From a checkpoint of a small autoregressive pixel model: 16-pixel images, width 128.
Rows from block 4 of a small autoregressive pixel model, named by matrix and row number. Rows with one number belong to one neuron. Each number is 128 + 24 x the weight over its row's rms, rounded and kept within 0 to 255. All counts start at 0. Numbers have three digits each. After the name is the row's rms in percent of the matrix's.
After each neuron's rows are labels from the 100 images, of 14848, where the neuron reaches its highest value: "responds to" is what is common among them. Only what is clearly more common there than usual is listed. The data: Sentinel-2 satellite tiles (TerraMesh). In brackets: how many of the 100, against the usual share in percent.
# fc1: MLP up (model.blocks.4.mlp.fc1.weight, 512x128), inputs 0-63
# fc2: MLP down (model.blocks.4.mlp.fc2.weight, 128x512, transposed), outputs 0-63

fc1.195 098:086086100120095139109170144168127109134129097116081164135100137154143144085106130095142130073102103114099152098119153134115137172148153101143108136121156129123103107156130091156109091155116152
fc2.195 104:151160133145125139125114092103137149106081151131098103098130104081113083135102106151142095131129163126069144147149134145125155141103166173106124135139143132107107124121111115113138127158151103
responds to: water (71 vs 40.4); main land cover: water (35 vs 11.2); flooded vegetation (32 vs 10.2)

fc1.455 104:140142146121104125120150120133146117160126122107136158119174155118155103135143117126116151161111164148163121100152142111151112131170165129130216173118180138102151141170159144151149091125127148
fc2.455 101:173142113122126076124140107093174144118139124141159137151121123181126148136090127130117102071101140166109116116146167155141141135134084114153132129094090165140134109115126064134109150122155119
responds to: clouds (52 vs 15.4)

fc1.403 107:111136153143147091113125129135156113132106095154166151179168163182151147149089129146153110114171119143112180165177185153124146153153136103125127168132119128160158127154138164162128116143146145
fc2.403 097:180158099084135116137149116100161110120128158179136145107102110109139153071129153142144162130149119130134102139139140116123084119136099137114171120123152107090115132096096080071129149154103146
responds to: clouds (48 vs 15.4); snow or ice (43 vs 20.6); main land cover: clouds (32 vs 2.5)

fc1.261 098:172168123131129152143126150150091138184141131130153132111101136140115130137140124107129126105175119100102127111178119105129186169106168106161113131084109098102138168145087156173156149104122114
fc2.261 097:088109109107128124137123100129092155117124166138188112159140110175103104130089168155158121118081151163077098146114088173108138115146153140131170110157115140142135139147104128124112130160112145
responds to: main land cover: crops (52 vs 20.2)

fc1.215 099:119124086141128140124118086113120139136115136170150153135117134126144092097088113127094140126081114082152140110137120118118112121132135148142119163161124140151141104129187116154093138119158155
fc2.215 103:177161186091151113112131130117110158153130104100126125164132130096130120110112113110118135108096156086126074139143127137149160158111155127142101100103159121114123146117115143120166103140111122
responds to: water (77 vs 40.4); main land cover: water (54 vs 11.2)

fc1.277 098:124148153088110090124136148121100105109139158142132138165131116121179111140082163089119129101147110082132169136150093139105144108116127130128145134127154135129150176092147162146119144140126138
fc2.277 109:129098129162116134121142118109143140125112145142100134106147163118104105117140115128123127159142086132120123124122142092156140126129129167165136146105127126139155076153135136176140130102133085
responds to: clouds (38 vs 15.4); main land cover: water (29 vs 11.2)

fc1.271 111:162160123113173145114142137095131164128163130113144143110117165122149142160152152159133093109100176151124116120105071122149124108183110140128147150127161134121173114114141200164156099112147115
fc2.271 120:133156105116128121139089116177103147179151107145137141129094109138139121147161127108088132104162117141131128134124128129159085172116103155179092086100137125142111126122147145125134101107122087
responds to: crops (85 vs 38.8); main land cover: crops (69 vs 20.2); built area (66 vs 37.5)

fc1.496 100:144095137097147097146129122151134113152121137159134132119081135157178142104111098134102157144147129139128105172145181150138193106123090115160092134097151101160126111104140129105127156147100157
fc2.496 095:135115108133120131137137120156107070143125077128145138148116156096118119169145127137100070071127146123157117116141107130107078116112153146118098147121167160159096108126115141171125134153121142
responds to: flooded vegetation (27 vs 10.2)

fc1.394 108:171094139101113126183148173158111183133098144103159138147138165157118126137155155133144132168108138121142141140135133090131134094115174157110119146134115142119167099128136101131099129156110151
fc2.394 103:130092153120157130108178149078159122141155131134167131162134109135140144112131133123119098148121144122140148142144144171102116140161127124170129117072115103118153142162076120109120134148115114
responds to: crops (64 vs 38.8); main land cover: crops (53 vs 20.2)

fc1.35 108:155147106140118069134170153104105123155170157146135136128122151166111165154123118125186139134108149115148143107157119140104171091108129102126122108090101159142125128130101099164144119116107118
fc2.35 101:112145120102113102083130157096112098146089105121128118116153089136094166129129084128084183141145151155122168111097138159113151136145131187119125093148119139136148129143113128142142101188150153
responds to: main land cover: crops (47 vs 20.2)

fc1.266 094:099155120136111091100155122150100109152132104136148133119154120161173116147126109119110132126069108156159148111127141114092080123168123109116166113147106145148142125129124092136149115170146115
fc2.266 096:153146129147088119167119082106148131126140135184134123187139128133089124137121183122117088145140153126138101135106145156124130162143157161125131133163114109104127090132089086147102135105157158
responds to: clouds (59 vs 15.4)

fc1.437 098:110148115114151136115124122133166123125140109103140139182094086123145128140132140154093122124139131149112131147127097132147138148135093163130181135127163112174150122139148164165151183129147140
fc2.437 100:148173121117094158134149124116133126101127133193116164122114136114099120080164086123155155103122123104118127138148073113131137142108126102140127126134086124055102111160108109131128121158141139
responds to: snow or ice (45 vs 20.6); main land cover: snow or ice (39 vs 14.6)

fc1.171 097:131194165152113172155161132119133142160119166147108148137094134105123139146102128106108127159113142122102117138151165135150185173155137133132156116148064128116105140131164113163120126148108140
fc2.171 097:131109122124102133127162129097106126132156095173113132150137131104170133146123139135099163135094127103140140133145090096171120129137134131142092109150123102156145133120130111151100153120209161
responds to: main land cover: water (36 vs 11.2)

fc1.263 116:169155103129128119141144162088130120142151124091140048092060097116143135178117130126125103128108138110157141168120155156120132116153129140084145129170149146161122154134186140123156115167153128
fc2.263 108:089164143117135160153144127127119151130117153091130140129145093135118141078129117140113127130084153148107120101140109102107114101166103138141105116133113116158164137162122110118151128117113115
responds to: main land cover: trees (40 vs 19.5)

fc1.507 109:102166109107146115093143170137123104184149135110150134158148127136155167103107080130143155120122110170100123139165175169100155115154151076138177117119102168114135147134172124076118132151089144
fc2.507 107:104114075145122131145132120105091133086125105140119106115096147135146129148142101149093163101115113108168169124135083151169109132095165108133092107181157119103143132130153109177159116182121142
responds to: water (72 vs 40.4); main land cover: water (54 vs 11.2)

fc1.495 099:130096145155121128126152155148125084125072128094112133131121122154128157138100138090124150111095143121091168156132160102154114126121127133093158129155104148111123150116107152125153089164180172
fc2.495 098:143115097153157136127120085137124185130145134125125138105111132115153156159139142145105094178170200143113121138140105110104163146163079095067134121080132120138131128113119098123146132125140157
responds to: built area (63 vs 37.5)

fc1.19 096:151118098121101121144126146085116141115103149128155109139104143103148159158122151103169094080096111102131144159130178138133149120140154097115116104126146129090115145107126097135138111160131138
fc2.19 105:122120130123118084112120136138093128130180102148115122127142134186147149069146153121098116152173099122114127094119071139126133122110126130148147160164095204099129110150103154145103148080127144
responds to: clouds (80 vs 15.4)

fc1.103 096:172147150120122101095152110115081128157161109155121109086106106104090144101115117079109120108091128139108134148122149150166199134137118093105123137130102144133139136166111136109142150075134147
fc2.103 108:110132124144132173117132113127188101148115117044114121131151144133153129138123142154140144137154121127128084145116132093161072123128131137129115109143143151144125117090155114138150090085103135
responds to: crops (68 vs 38.8); main land cover: crops (53 vs 20.2)

fc1.434 100:159174146159111149159160117137145151147100143095118134131104150122190130159121124151130101145142112167170117103116133125111158174125111122163175124142120145142090131098149117139164165108078172
fc2.434 095:158107158160112130094095124109106138137171099119101128131155118169134138089109111165132109134131157127096122087110105102157111123138108134159147154122150151132172173130123102167125089140138145
responds to: main land cover: crops (41 vs 20.2)

fc1.52 097:133145124137105134089134108102144161134114123170110101109110115146086173116097179140084147107088108096122153186132125175146120132113142136149181097156099125188184138085132134136133137130114118
fc2.52 096:134084168119148141104101100138075142174158132113110139136118122114153172149127117131117079139120105186150121109115075106142126135137135124137133108106179137131150137130144113158121117155102148
responds to: main land cover: water (36 vs 11.2)

fc1.425 102:145135159138155134111107145146098118160138167140109134129124108141125150101114107145126167114127154171097150134118136130151074183120125142173148102128153144115107119184131120090160116126140158
fc2.425 104:121175074117151134200138093141139128099115096117116123117109105101111113141144141156151089129158111111112144124144136115105106101117147087163078139165124109148169154119110157118143122090120121
responds to: main land cover: water (31 vs 11.2)

fc1.484 096:115128162147158126126143102118157158134135100132124132134137132131119101089128100132149160097138133104140131116129155128122150105125107119119145122137129110107138130124106155133142114124153180
fc2.484 103:179100142110063130115127130148107158136116132141125078135146136138151136132133136086127108153116090153134090149127097115151116135130142155151156149153140106142128106104117086151108159132120090
responds to: main land cover: crops (51 vs 20.2)

fc1.245 093:147153131127125084131140102112151171121136150079094126106140130141111133093128169112131117095090101116125148163168153116129145143127150101110131116106127146146154131102115166085154150134131146
fc2.245 098:097142125135120143098120143132121155110116038144143139132104120089156147172143118129119100145168147131140121130080074111160155134141146123114163146137105155129116101127092112090131100116166087
responds to: main land cover: rangeland (43 vs 20.4)

fc1.120 117:139141157165185085163126096123105113132099130153114150083134147194108150145111106101120124067141141153130119150144161170147127148156098117121104146105069119094152104149097114124161138138113137
fc2.120 108:136138118099094128122121165140117121124123144130080143110118181109129159144145127149136163115126130128173151151113090124143111127138132151100152119151102148125112091113114108156159161123111164
responds to: main land cover: water (49 vs 11.2)

fc1.125 105:094118110116135118101125132155139136121181137154138107158101108154166140153138149135090155145125093096169136130110122074125122152126090156122147150136144122157140149074149128145123122129153142
fc2.125 093:178107140116126164123116154117138134110081120164108157084138126085128092144081178140154072137126138146111116107124133107130086109133153124127113116121135159161109166165154094116172134146133143
responds to: main land cover: rangeland (43 vs 20.4)

fc1.416 087:108162118146130119097107133105151147152118090146104146136146144109143142161121124160135154153090099115124102183120139117130114134102115143164137132156104156167128089115133046155098095126148155
fc2.416 102:159105172100098133145103136134119131094103155130101103094138113123121094132097091071143130091109149143101154076115128091097137142169121099085113130089138072099119146124152115136111143122109101
responds to: water (67 vs 40.4); main land cover: water (42 vs 11.2)

fc1.502 086:136112134181153129105137128073154154137113147163155168144122112107122134125123141149082142113136154145100157092139112132105120137140101130165164143180149179120124160150137115187118101120150104
fc2.502 096:115089161110132165141117167174146154144138075153106101161113141158102110094141091150129091118144116140134152179126087118164109162103144143104106100103117122106140145094121123108136163136108157
responds to: clouds (38 vs 15.4)

fc1.402 106:124147112153182104102171136148153136128108123110140124119104102150145070100119116140108138099094125134126105134093120128143133106121171121204122095093082093112144159110136173126120151146124113
fc2.402 107:126140129135119115138144072136181133090099117152151170154153086128167117103131090148145142191134127142142126141137099102103139118127111170150111130157135090139131129091160138157089072083141118
responds to: water (70 vs 40.4); flooded vegetation (29 vs 10.2)

fc1.366 113:120149125091123103153124152165111113092130145086109106184121114148096134111126157124137114131129124128132124148091139159131106125114111143151152119116081143142146094121137097108134144103146137
fc2.366 107:141119172088145186135132120090120149114112142087127102098147160103176141124128134128137112124153125145127149146148155140162132101124128136132104167153115140109104128134094125106154126165151149
responds to: main land cover: water (47 vs 11.2)

fc1.119 101:114145126151129109117111143096149160104135142107115154182131116134130089132110155107127110117154120119112091128079197121139164097162114136139150149086127112153115106177127159126085139146086111
fc2.119 101:074114154171115131129166117127133164124124130146154117143135110113150185153104121183133086119128143113139140129172110156106134137131075124182090094143133135118128127114152111107126100133129125
responds to: flooded vegetation (27 vs 10.2)

fc1.431 108:134150109147150102158166163136133106115160099166149162130152184153105148118107148136104135102149139148158149107170150081133129159138148082106109154147090096116142176148111157143116185120120145
fc2.431 100:134114157160126102090117140143121106138129132122109142107143115123151141168144114107158128145119079137093094148161165146148162103133128142127112133115155145089116142108100117152107112139146137
responds to: main land cover: water (46 vs 11.2)

fc1.124 105:106159124117160102135127153161109133083149111138151123098108112132127160157137093133156151105106056085129169127121143105118100107124106136169145112126111147089128161127101147140126149123114154
fc2.124 099:138091172117100095114141170121169143111101161109121145061111118143079121098137155117158153127182159152067106162125127157134151134133140105115117170092114147138099128166152110123139133127171110
responds to: clouds (53 vs 15.4)

fc1.414 090:116178100101127159122192119147147118131172173094114127088113179099125128153138150146095128135097162142141123098126133133095149134103135110125172143133138107083087152105140123136117100093141111
fc2.414 101:157089132122121136103123125088139128176156112137165100150097136130133111140092081142174107102127129181132114119115114099138175169132162149111110133142087125140154101128150129130121107130134127
responds to: crops (65 vs 38.8); main land cover: crops (58 vs 20.2)

fc1.441 099:091118148082142138150164094097135136115162094114113119158116115114099145100110087123084132091129127128113154092113197116144114111109122114158110141140148130164128130082149162098112121124138118
fc2.441 102:154153090162127105101126116131140133130141145112117142106145157134189095119119109132098122105164117125119114114144110131102109130158100133092132083112095152135174104142136079124123111146153112
responds to: main land cover: rangeland (41 vs 20.4)

fc1.216 096:117114133192106120145126122124151144163085119142129181141118125173143136127122090138133150116135067128106175113127106173151132181117156104172126119068136147117127085119156104111130133138144092
fc2.216 089:124127132152158149144132133164084139118146147114113066099145159083159146110151179086107090119083143137118112152100145107141109114096125146122149124173094092107094130128116174130128136109122144
responds to: main land cover: water (28 vs 11.2)

fc1.209 104:171135164157129089130124163112095147101170114127118144145132163091138147152077148111129135103143166138125157145153104136148147126106154091151140141147150129163181125125112114136132166087154125
fc2.209 103:184141126117145143111125094152133123167128124086076136119132110121158142124112115127129098112117128132134134065138205104177114155127101134183111119131144120120110109107145143149144173161103108
responds to: snow or ice (83 vs 20.6); main land cover: snow or ice (75 vs 14.6)

fc1.26 098:150147127120147170136159115145098148129139065127098119157127091132135110156135085118123159113131103161138142138155137144144123091101112211152131116155129116092136092139112124092148166109174112
fc2.26 095:094102127134111159151135132120148146139088116123130102129138153133092103117130127085169103138124086119144175153123112130125131100176145063107101152094145130171140113118118102097133103133099113
responds to: clouds (35 vs 15.4); flooded vegetation (32 vs 10.2)

fc1.467 106:120118133106121125117113172126148143113156114149119157113141151121173133134138108138105119134086112097145115148127131098121121152105121122108167098133167094138167160144098182123161155094178106
fc2.467 105:126110127091143095119150112108200096087106109132153148156076131149124132116129134088148161148125127145128104086135136143042143090161112138113124107146094112152084107085142106170147121149088104
responds to: clouds (42 vs 15.4)

fc1.273 112:098157107152153118136163120109173153140148141110077134131143131178141143150112157111147114101127132181137150106177100116142137124111135165169134129177104124066139151135168109123103100095141164
fc2.273 113:120132127134143159102124156189134141158111138119120102121112167071124134121115122131136127098122139103150153100134091184134116101117109130111136144145119088115106081089114158080156142115094117
responds to: crops (69 vs 38.8); main land cover: crops (58 vs 20.2)

fc1.182 094:092110112130140178130148091126168140102126159166130083144158120117171110086103144111105097086115109126120097145159137120096174124178167141133147155142119136093132127137136167134115176167156098
fc2.182 114:167133155110120093133122135109118080126150099100117161136133093104147166136151087136137124188150111114158148162090153176086125150144123141132114080137140110135089088134133094112088109138131118
responds to: water (76 vs 40.4); main land cover: water (49 vs 11.2)

fc1.497 104:183131140125128156103151151101161144152131160124155129075122153132139195115127112133133129132143140135153147152128105165133131155093097153108154149120127146148138099123164111124105098109126174
fc2.497 091:130123119145110082097100106170157126142129119147120113158135094116119125160126146180164095076156106132083132109098169128102102116157167131150101134129116142106132124111140170116112148156146115
responds to: main land cover: crops (41 vs 20.2)

fc1.475 099:116125140150070138102139100115162129131138096119108103129136110160113089122119118086136096124141148123152185133156141153118167185114141121130174116115127136087162118146148135129119129143137104
fc2.475 094:185138160121144167160116172156127122112083139149124123132156126100165088089140137129126165139137125130134115108073121147110113067136128098138144104125106150143077123148146186150158133104121170
responds to: main land cover: water (30 vs 11.2)

fc1.342 093:114151136084118136060138159112148148149127092183102110157129090114122100148088103119140117117120097116126120122127160147115157118113117108160159131172128081116099092123126113148098085097115155
fc2.342 087:118108092153129160084096121129132169136139135172136128081152132139136159071147105092114116112122139142154138134139128095104133122193148139136101144108127116137139174093132139121101168140135107
responds to: main land cover: water (30 vs 11.2)

fc1.304 097:143148134083100109096108133167138141133155146104126144171150139146134121173120152141111121124106131115090104123139118103114143149118125111138134119166137120141150140078098158132131160139167122
fc2.304 096:129124136151154158113124141124133090085114086145097134126096120102095142095124156103150153154132153142186095119148130069127151131111129119116127109116083124117135132106163098132139137099124165
responds to: clouds (42 vs 15.4)