Rows from block 2, named by matrix and row number. Rows with one number belong to one neuron. Each number is 128 + 24 x the weight over the matrix's rms, rounded and kept within 0 to 255. All counts start at 0. Numbers have three digits each.
# fc1: MLP up (model.blocks.2.mlp.fc1.weight, 512x128), inputs 64-127
# fc2: MLP down (model.blocks.2.mlp.fc2.weight, 128x512, transposed), outputs 64-127
fc1.442:160160144139116107129132150155115125143148143108128152131142133139153117108100095166132179103107106144139115134140110152151134152127105113132141116144093150103109160144170121126120115151151151
fc1.443:116153178115140125130104083134118149147092204132153152150151120106109152125145111152171147096108071110120131120170131126157090093142118105111139097141125132127156122153100124117126133115139093
fc1.444:133133092103146149167084139161136118135151083116125132095097132100139131127059136112105085131131178131107106145084088146154137128123106119107138137145129160143120097110070121136127120089099122
fc1.445:094096138123117082118109189085131095132083076082096122111118148130110160122126136097133166129154081121128174128101094099117138130116101157121108130105083113107121170116073160095135095084162098
fc1.446:089106160110119061128102133190151127129078146150125086113119120132125149085131159110148136123102080137136129137137116158134089109090050163095122099081112137132149119086079113125157126100159113
fc1.447:150136103128115124173138134088139146146160116108075134133134159098101133150126150127143117106118134140102135105129182147107132124141143154162138152116133173107107089112154111151111118124131151
fc1.448:101130094140111123098127137088098092134131134103123160130117124163121126095111109119126096146092080139128132111145131118099139107130139145082149101098129120110138115161112078124099099159134135
fc1.449:150157152125123090167125119135137139128098169127140120101122138117096110126114155101158124122132144130150140132113153104127105104163142094154131106142109155127128099082107164120113160114093108
fc1.450:126153101103119095130117116133133132161121152117128137126128132129116139089103114163112150115121117109139126107140148102155148076112106101133170108170120156099147135152159085172111137120125103
fc1.451:147157143130129126158114109142184169174149126113109160135138150131134127150143134168126114115101156101131158106164153133110135152103137095140115132163101148142077152163092139125148158136133116
fc1.452:093156118147136120154133123085148126114155107126127112168123120156106130121091156093111116097103093088141124105094125128095104090141110097118102133097086130140131134134125116110146068128128124
fc1.453:150102144171144149167129119142158121160154106140107137133123142104097103123153095151109157126133125140117120108144147125128139134159129069091150139127142114120109136094112116114153128144116130
fc1.454:125100123110108096139101134133097087168093097108130099103122085138109158140085121125138135147114148129154115122086170102117156108145142094087096122077146119096128075108109126115111118132151123
fc1.455:150156140120138144165128174152081116110157143100065124107126138131166123098126160137132107137102132138105205180148140126118142159115137139133144177150117097144123106155126119113042122142124129
fc1.456:102118128143112109119100117080130124142161177142155171149132120117147115136099095136134113132136129139122080147141115120123161149100136137145119139083140090121137121088156109140149084144139134
fc1.457:123052161128127144164150117108099101118126115104097099120111084090092092125107127114105106122175115094107131160141146111126105105136127164119102115126109127150132127102140127130138092133082137
fc1.458:161106130150115096143143161117103121149145119101116132150126116143082082145121157112113154119113147097116139120089127123156088121122099158134146146124128123124107118176163074143121089150148113
fc1.459:116119133154075105177141077127124154101099079099128124044109131104137120117177085129102163119086100116147129107126126137093148117117078127084120127109136118075149089111170098093077165108116127
fc1.460:131139104128138150103163152131103120172168156084153138102119150118151147070135104156117184089082119124118117124125112110086165120132168122085122138094131111108135119144137143166062106111110083
fc1.461:102120143147168116145110139127141127121106116109140091128129132112069119121103151125151131100115110111080106142131094125123122094121122174136106143141069110143146116116115173117151109111149159
fc1.462:098124117140121113111094120088149122129123117103120115104122145091120139108147130111075146143112165109153115119082121105131139109106107146133140118095150125143123100120168167118107106124149111
fc1.463:151111159148136151150136136115119127115149187112120158128118144117155138144106107125131121150131096121128139141158124106138141155146109097152150148089178184142175145132137158144112156151142141
fc1.464:154093106127099101115143118081057107143117085113111133114123135086110121079133134125138172172131108147090115095120137090089097123139123100126114116080098109126092124098124144122128086146114128
fc1.465:103093108107123164164141137153127139145164111097101192083077114125117132107158125111140141090109130135117116159134097130084150111107126075098120176141082130102119121144077130172088127145152124
fc1.466:105153140113112120122117132097108138160163159139133108147114172145143126171142102131108127121138162116143152157125121141166126098112126117121126161152135162152144182160154149102130163167187148
fc1.467:116174103127095133098128124098144091101135113103114108067118153122115112100140099140078142112103163168112125128138147086156141123129144154116141108114139161116138143129097145130119127127113069
fc1.468:148146085177117142132103102108146094161122133099082140110118105137168088104165179152169114163118118127135155158126127130137114126130090123106178126182109074148131144109135101130105121149123144
fc1.469:122152145089142133130154136099136132119143117136112169115104183143129131140100149134097124159130153137148147106115112165123091140127147104118152090123126105124088113139132083117114143104123101
fc1.470:116141120112188095105108150142143146127125135099107145132107148137093142119127146122129141102140103146155143109088116143134116109128142113089148150136131121122133099152116103111101137105144083
fc1.471:125119131157127179121123106142136123163133103129143101158134156121086105101128136121110161128093151134129141111156109152125085159088160114097147135111147108157167134139113138109115074071159124
fc1.472:168121144114130092103119113174163109156146116135118087117125121125133137127110135120114142103125155111120110137146148108142117114098152171117120117142121126120120112099151140138121084127144107
fc1.473:151105117130147111099122157087113120143101122124085119122105159097116076134113097133097139143142113118140153122170129116131090123115099121087107114140055127120092140106116116103130122100116135
fc1.474:107099082122112148108135137124164139106134131142088119115099103113126082157143097134110127137094105125130074124096104162143130087131137093158169104160122144156168068163108128170081107104086090
fc1.475:142147106108124139142109119090144104107153101134129112117151115120126095117119152136160126147095124153156139122068152146102130111135132123096104091159102132149108120135149104072095063071105122
fc1.476:148191120113114117149138102183140155102115148128124093107115139124116115104080081117128113123130125165131124133128098140133144144138107108130133131143156171131119114123118120123135137135123122
fc1.477:153110180097162136128110117121109130106129087107136122120119109124136179098098126138104109156075117095181100141129096110134139074112096095122110129135061080120096152152118159135122087123146073
fc1.478:135117170083166139085109088110117132118108129145114121174094144113119145084085143181114107122093137110102078111125109111123133137092094128085152095117103102129136100123084106097122133115143095
fc1.479:118139124132104131095097119101072117124137091108075082108093114122126103106143100049125157117087116134110141106166157052123134133191111104172145146107084096116116106162124147134100110072109103
fc1.480:190168135130172118135120130139127112124167154157182179128109154142105149143158133142155154137155134200106151131147160127140146141174148168158119144150177175167186120151123163100098142111140098
fc1.481:088118075116091133123130157145100155163146104081148094113102126103138138123124143096146132133134104161125159160119087091104176128130076132087113124100125156176129141125134128135124126157101082
fc1.482:136120193126149138056126139094127122116111106148149120124090127116116151150089115137108157079086130118152123127110112142125101137132145125136098156122114116103109105123114108135102124139092120
fc1.483:161103078109132149132136146127121113096136141142119166121116139097119149100124100090152140117076142098088137132155151155138111094176139080128115107138106174100082101131138118135105122094175122
fc1.484:117095137099100175149141134143144127110079093131178160134154178109139139109121142083164100107095148068145148160140148131112095102115125093134138095107100132092087114136087118133149098137162158
fc1.485:090108154136116106125126116124072125107106114107114104121092125120107107126115111110140129101131152105113139090092116112089132098076133087124108108104127159123111066153150138105091147102161149
fc1.486:148156156119129135114129180127133109149132100090098089096085135116094150091125121158096159089145163153175150111128128124158153158115074137158152126127121131100112163097159125152139132131095096
fc1.487:149164107126100139079091167126182125111114144117159136120103116118075131126126115097109124111105139128126135137095152133130105110159103167150085081119096138109112128101168145128151136090163162
fc1.488:137086107120104111097133101079141100128101110125144117099112113142140104108097109102154113102127109106142130098148133129108155112134107113127123150156097130128160113103118090124128129114127078
fc2.442:124108087120136120101133101125123094148127096189137131133094121150158111125084143113153128109135127142088135157123097111127133075134111095141144149101089151150117111147125105121131141147073146
fc2.443:113170132127109142117192098145144131108143094152136068134119123150108102130131177114133167123094143116127144135152121147110135110073155144150114138121076147124115147155099137166129154135095137
fc2.444:158134114127118138107104129151111113107114105168130133109143172137156115147128140121124138127109150136104138116160165193086107116105134126114138103098112112159148113183134157108153140131175154
fc2.445:183146084102080131100125107104152115089134140111095111158101136100158126137113102125136148195068164140148061149122140139144116091122156052122132126170167112105110086123153118121120125151111133
fc2.446:143127125122102106118149088100140121106163132153140081150170072095096107146159135098160063121140138135167081108108125153127129132090144107175133153165123174128142147109191118151132145110073115
fc2.447:095137108133153145127124128179082119065085159143159144132128106130132120101139136131184125175141112157146090143112120132129129129152085125119127101125151133100110101146096115113170142091119118
fc2.448:132127133079106087134140128118134126118133102134162096113113104155153126102136138132136124108070141153143109130131130156116122124112124123165117161123111146110150115093118128128102139181169165
fc2.449:142107083116121093130111108126118134081191119114128112130111085188135155122147106151117089111109112148110135078136132126116100127178126125123163116132136103156133126099135121138136115153112129
fc2.450:068120115123136121113163134113140150114133157109089163111118141101147121159149146117115065119101130183134150127143130190117089127121094107131120103081105117123129095122113137135178130117084134
fc2.451:130144152123115138140119124085118096121113121134153115120116102115125099138169155097116173102155143140144145155077130075131121137110141128143126094100160168139167120127111105139095128153111104
fc2.452:143127113160106128110157132164133127117115125127144108103129088131136115106137118145119115168101161184120102089102128154108128118135139127121138130127153147130130170140162151109089123159098149
fc2.453:165070116140133152132141150153174149102086123122145083121122122135121122177104097149158121124142113119119129107120153162117143130140176158174094088146114106135097109112137177098172138114196075
fc2.454:143094122142124145150124115134107155150157151148131128106112149133158088054145150121121114088132086087146135101142142177146120131063133124120166122176093131111123102177122100111130144130122079
fc2.455:100153149134152114117122128103178120155114112151158130155168106175112077143131123083136150131137093124109133087115121127093112089153119084101147102118108159163125131092121129135158114105137126
fc2.456:175104104123127137143141146153079120129092138129130122145129169110104090118110138120119146145130109127132141103136132096124134143126140166148136118143137192132185150169118133130097164128120142
fc2.457:084168150119126115129121175138111138124140099111113141127103102178115145153108124106130102133146122116140118124157088100119100172107149101105119114121134150139140140134124110136137139139128116
fc2.458:064142104133128133108129139120128091142093109145175151116142099135148146116110132135134139068149136125171111073153143111116099090095129111138096117149108131131127131136137131110107165102139120
fc2.459:124106115134142111119162170113144124099146128159157131132121139128117146167073179117151084135125113084123117092121111116174116077157161107104156082143129136130134152104077123121145129141126151
fc2.460:137121141130100137108154133112094158098123171114118137141126176096086110129146125092079135096113119093186158158100165123131152151170181094156091136117137146115148121151145080081135158155131095
fc2.461:162109107128135153129127113106110176155125157138153204111132134108107142118166170159103156128111104131140172123147139118155129127142160154110110089106135163112081159128143134148110134105105131
fc2.462:121105161133135101139124117126161075116132087141137132120140108137140105142102113134143148114103080158128107117167064099175107148111145118127137158171097120118136123144127093107177128067174103
fc2.463:134107162156108136101102099112139123159127110180128156120148097155138107105130149126166149140094158141081086126098142112111123127145125154125143117132115138116109123151124120112122111124137163
fc2.464:152136118128141166113157109149204096095109144104124122115129142154181119132117110082148092114112130144108091131092110123124130121102134117143097152091151131121121103155144129094132104136155124
fc2.465:161113146145123165159137128075112125154100146118097117123175147134160100087099111132118084159139129130091161121120113154102099115150107157154119132149171127114130192131177162112127125133109118
fc2.466:161097133139159127097109097142134108096134153103084123120134152139123137153136154190111080114122112115132075119117137105123152104112086154161159107115144133144117131085166122076122120094092112
fc2.467:090160101102157122094110109097119144073085150127163106154095160143092141070107095143146132167146107124125104099139098138106124081155132049119165104126117132151127162143111122107150102140099144
fc2.468:105106164141179115132144130122134169120126149182141154170126146110105185160106101122097138107118120177119170128096103111136140140138153150112084150133135114138131126137143137116132187160138155
fc2.469:149110106152130187126136095106185107172104133132082144133115114148150079120169160117103138123105128123173117124135136147107148122132132142151143138137153081119121088104129124156113143116133138
fc2.470:152118137100158148130184136106128162149112130144147135160143124147105128155142141116092134176141166097113161085120163117132154127141101091140147130118140111154093134142148106141140166163114167
fc2.471:165154121088144128139118095138113164123156119122138148177139111136154172135181132128131144134097169128098123130165152107121119145162108105108088130110100142123149146150136092080156144115148095
fc2.472:148073152118092105123185155113106210124124109164140149144114156148081135167185133157114119103097151129115122100109116165144116146112153102123162147121106121087148154097098120138098085137156160
fc2.473:142155121127110103105143133122149119131177119138101139105131108130142106131153144097120144096140128122082113160108124114101119112135129117151112157142181098186106119134118107130104158096084092
fc2.474:088163135119175098122130104117125122089100143100123118153119129151141111172118111139138118155106103126133084127082092110082217133084125155112096154104129172103093141119141140127047135105114166
fc2.475:084117130136077130140113117121117139123112138129126134135172140136134129156112128059085136111117076105133101128157092086154127170113117123132164146079118149094143138125122141118151137105148115
fc2.476:118121139148119136122127111092152129137123127115159129146148093092130116141135116143113131127107129057110148110125176100146091106140141118097147134111132123133169122127113117096144144156146127
fc2.477:131137146144115139100112105142134123109107133070133129147112140082149169146156130122155125108166094138134147147140141141104108150154090123111164126140156093119142146125127136128139118115117155
fc2.478:148134118131113164163169150136139133115159132122103107094166108154132085189126111114131146125150124128089164104127119167146122112137146148127111127095082123117130096153135156108137090139110128
fc2.479:122142109073167114126160174125118089125104134141148138135103145156103130137083138128159107177142097115139087127130104111146108146114163156143133151187124076116157107082178132111136104124182165
fc2.480:120114174138062137148130141123138114132147119133104130157142136105160094125124152146100128150090129106092165150164149140108110104095152116096116165102088099111117146126115127173128120125149110
fc2.481:154090137150132141148131131138120107113141115124111132116148105147085170105060119103129133131167160106081148087074131163138137111116169086135106169159126122118098149156117131141074155121133115
fc2.482:141121060132127130141118144135101166139132132081092141132160168164119100122145144127100112140138137115062136139115138101148160152136133107153108089103134176161099137122140131139113117103122119
fc2.483:115121147072132148141082159093113121158127141121163180123107119142127138140087102144123136153121120165142118114105123105132145118124114184131103151126108104136110139125109126141140120061173113
fc2.484:118131180118119146112111164090064135115139126147133105128128115101131144074117097167142130127144127122120112145107100101156142133120135139087139154114169145129131084122085138152113105153083166
fc2.485:165102155133110103147132083124143117153145133104098084085139122108097138104109113174129084099131130128127052155143106163149156129115126161132154105141117123142138142152122146144136084114131116
fc2.486:130165154144132158159157158152093147126127124186130103134133114165148095098124115156089109168155149110045145157138125136145141134151121125146150109131085147111132131163139096099095142103124079
fc2.487:137161155144127138169133101164108118125172109148095133136136140120172110116108092101141088108095131120131151119126124099134171137114128118085092145129121176108095079154094163128083110125178113
fc2.488:163114126105152131122137130131138107156145155167145134172122115132126138101177164096131136142139149152146125102092132124134126142152086112127122150152102145113106163145147143104140124145152151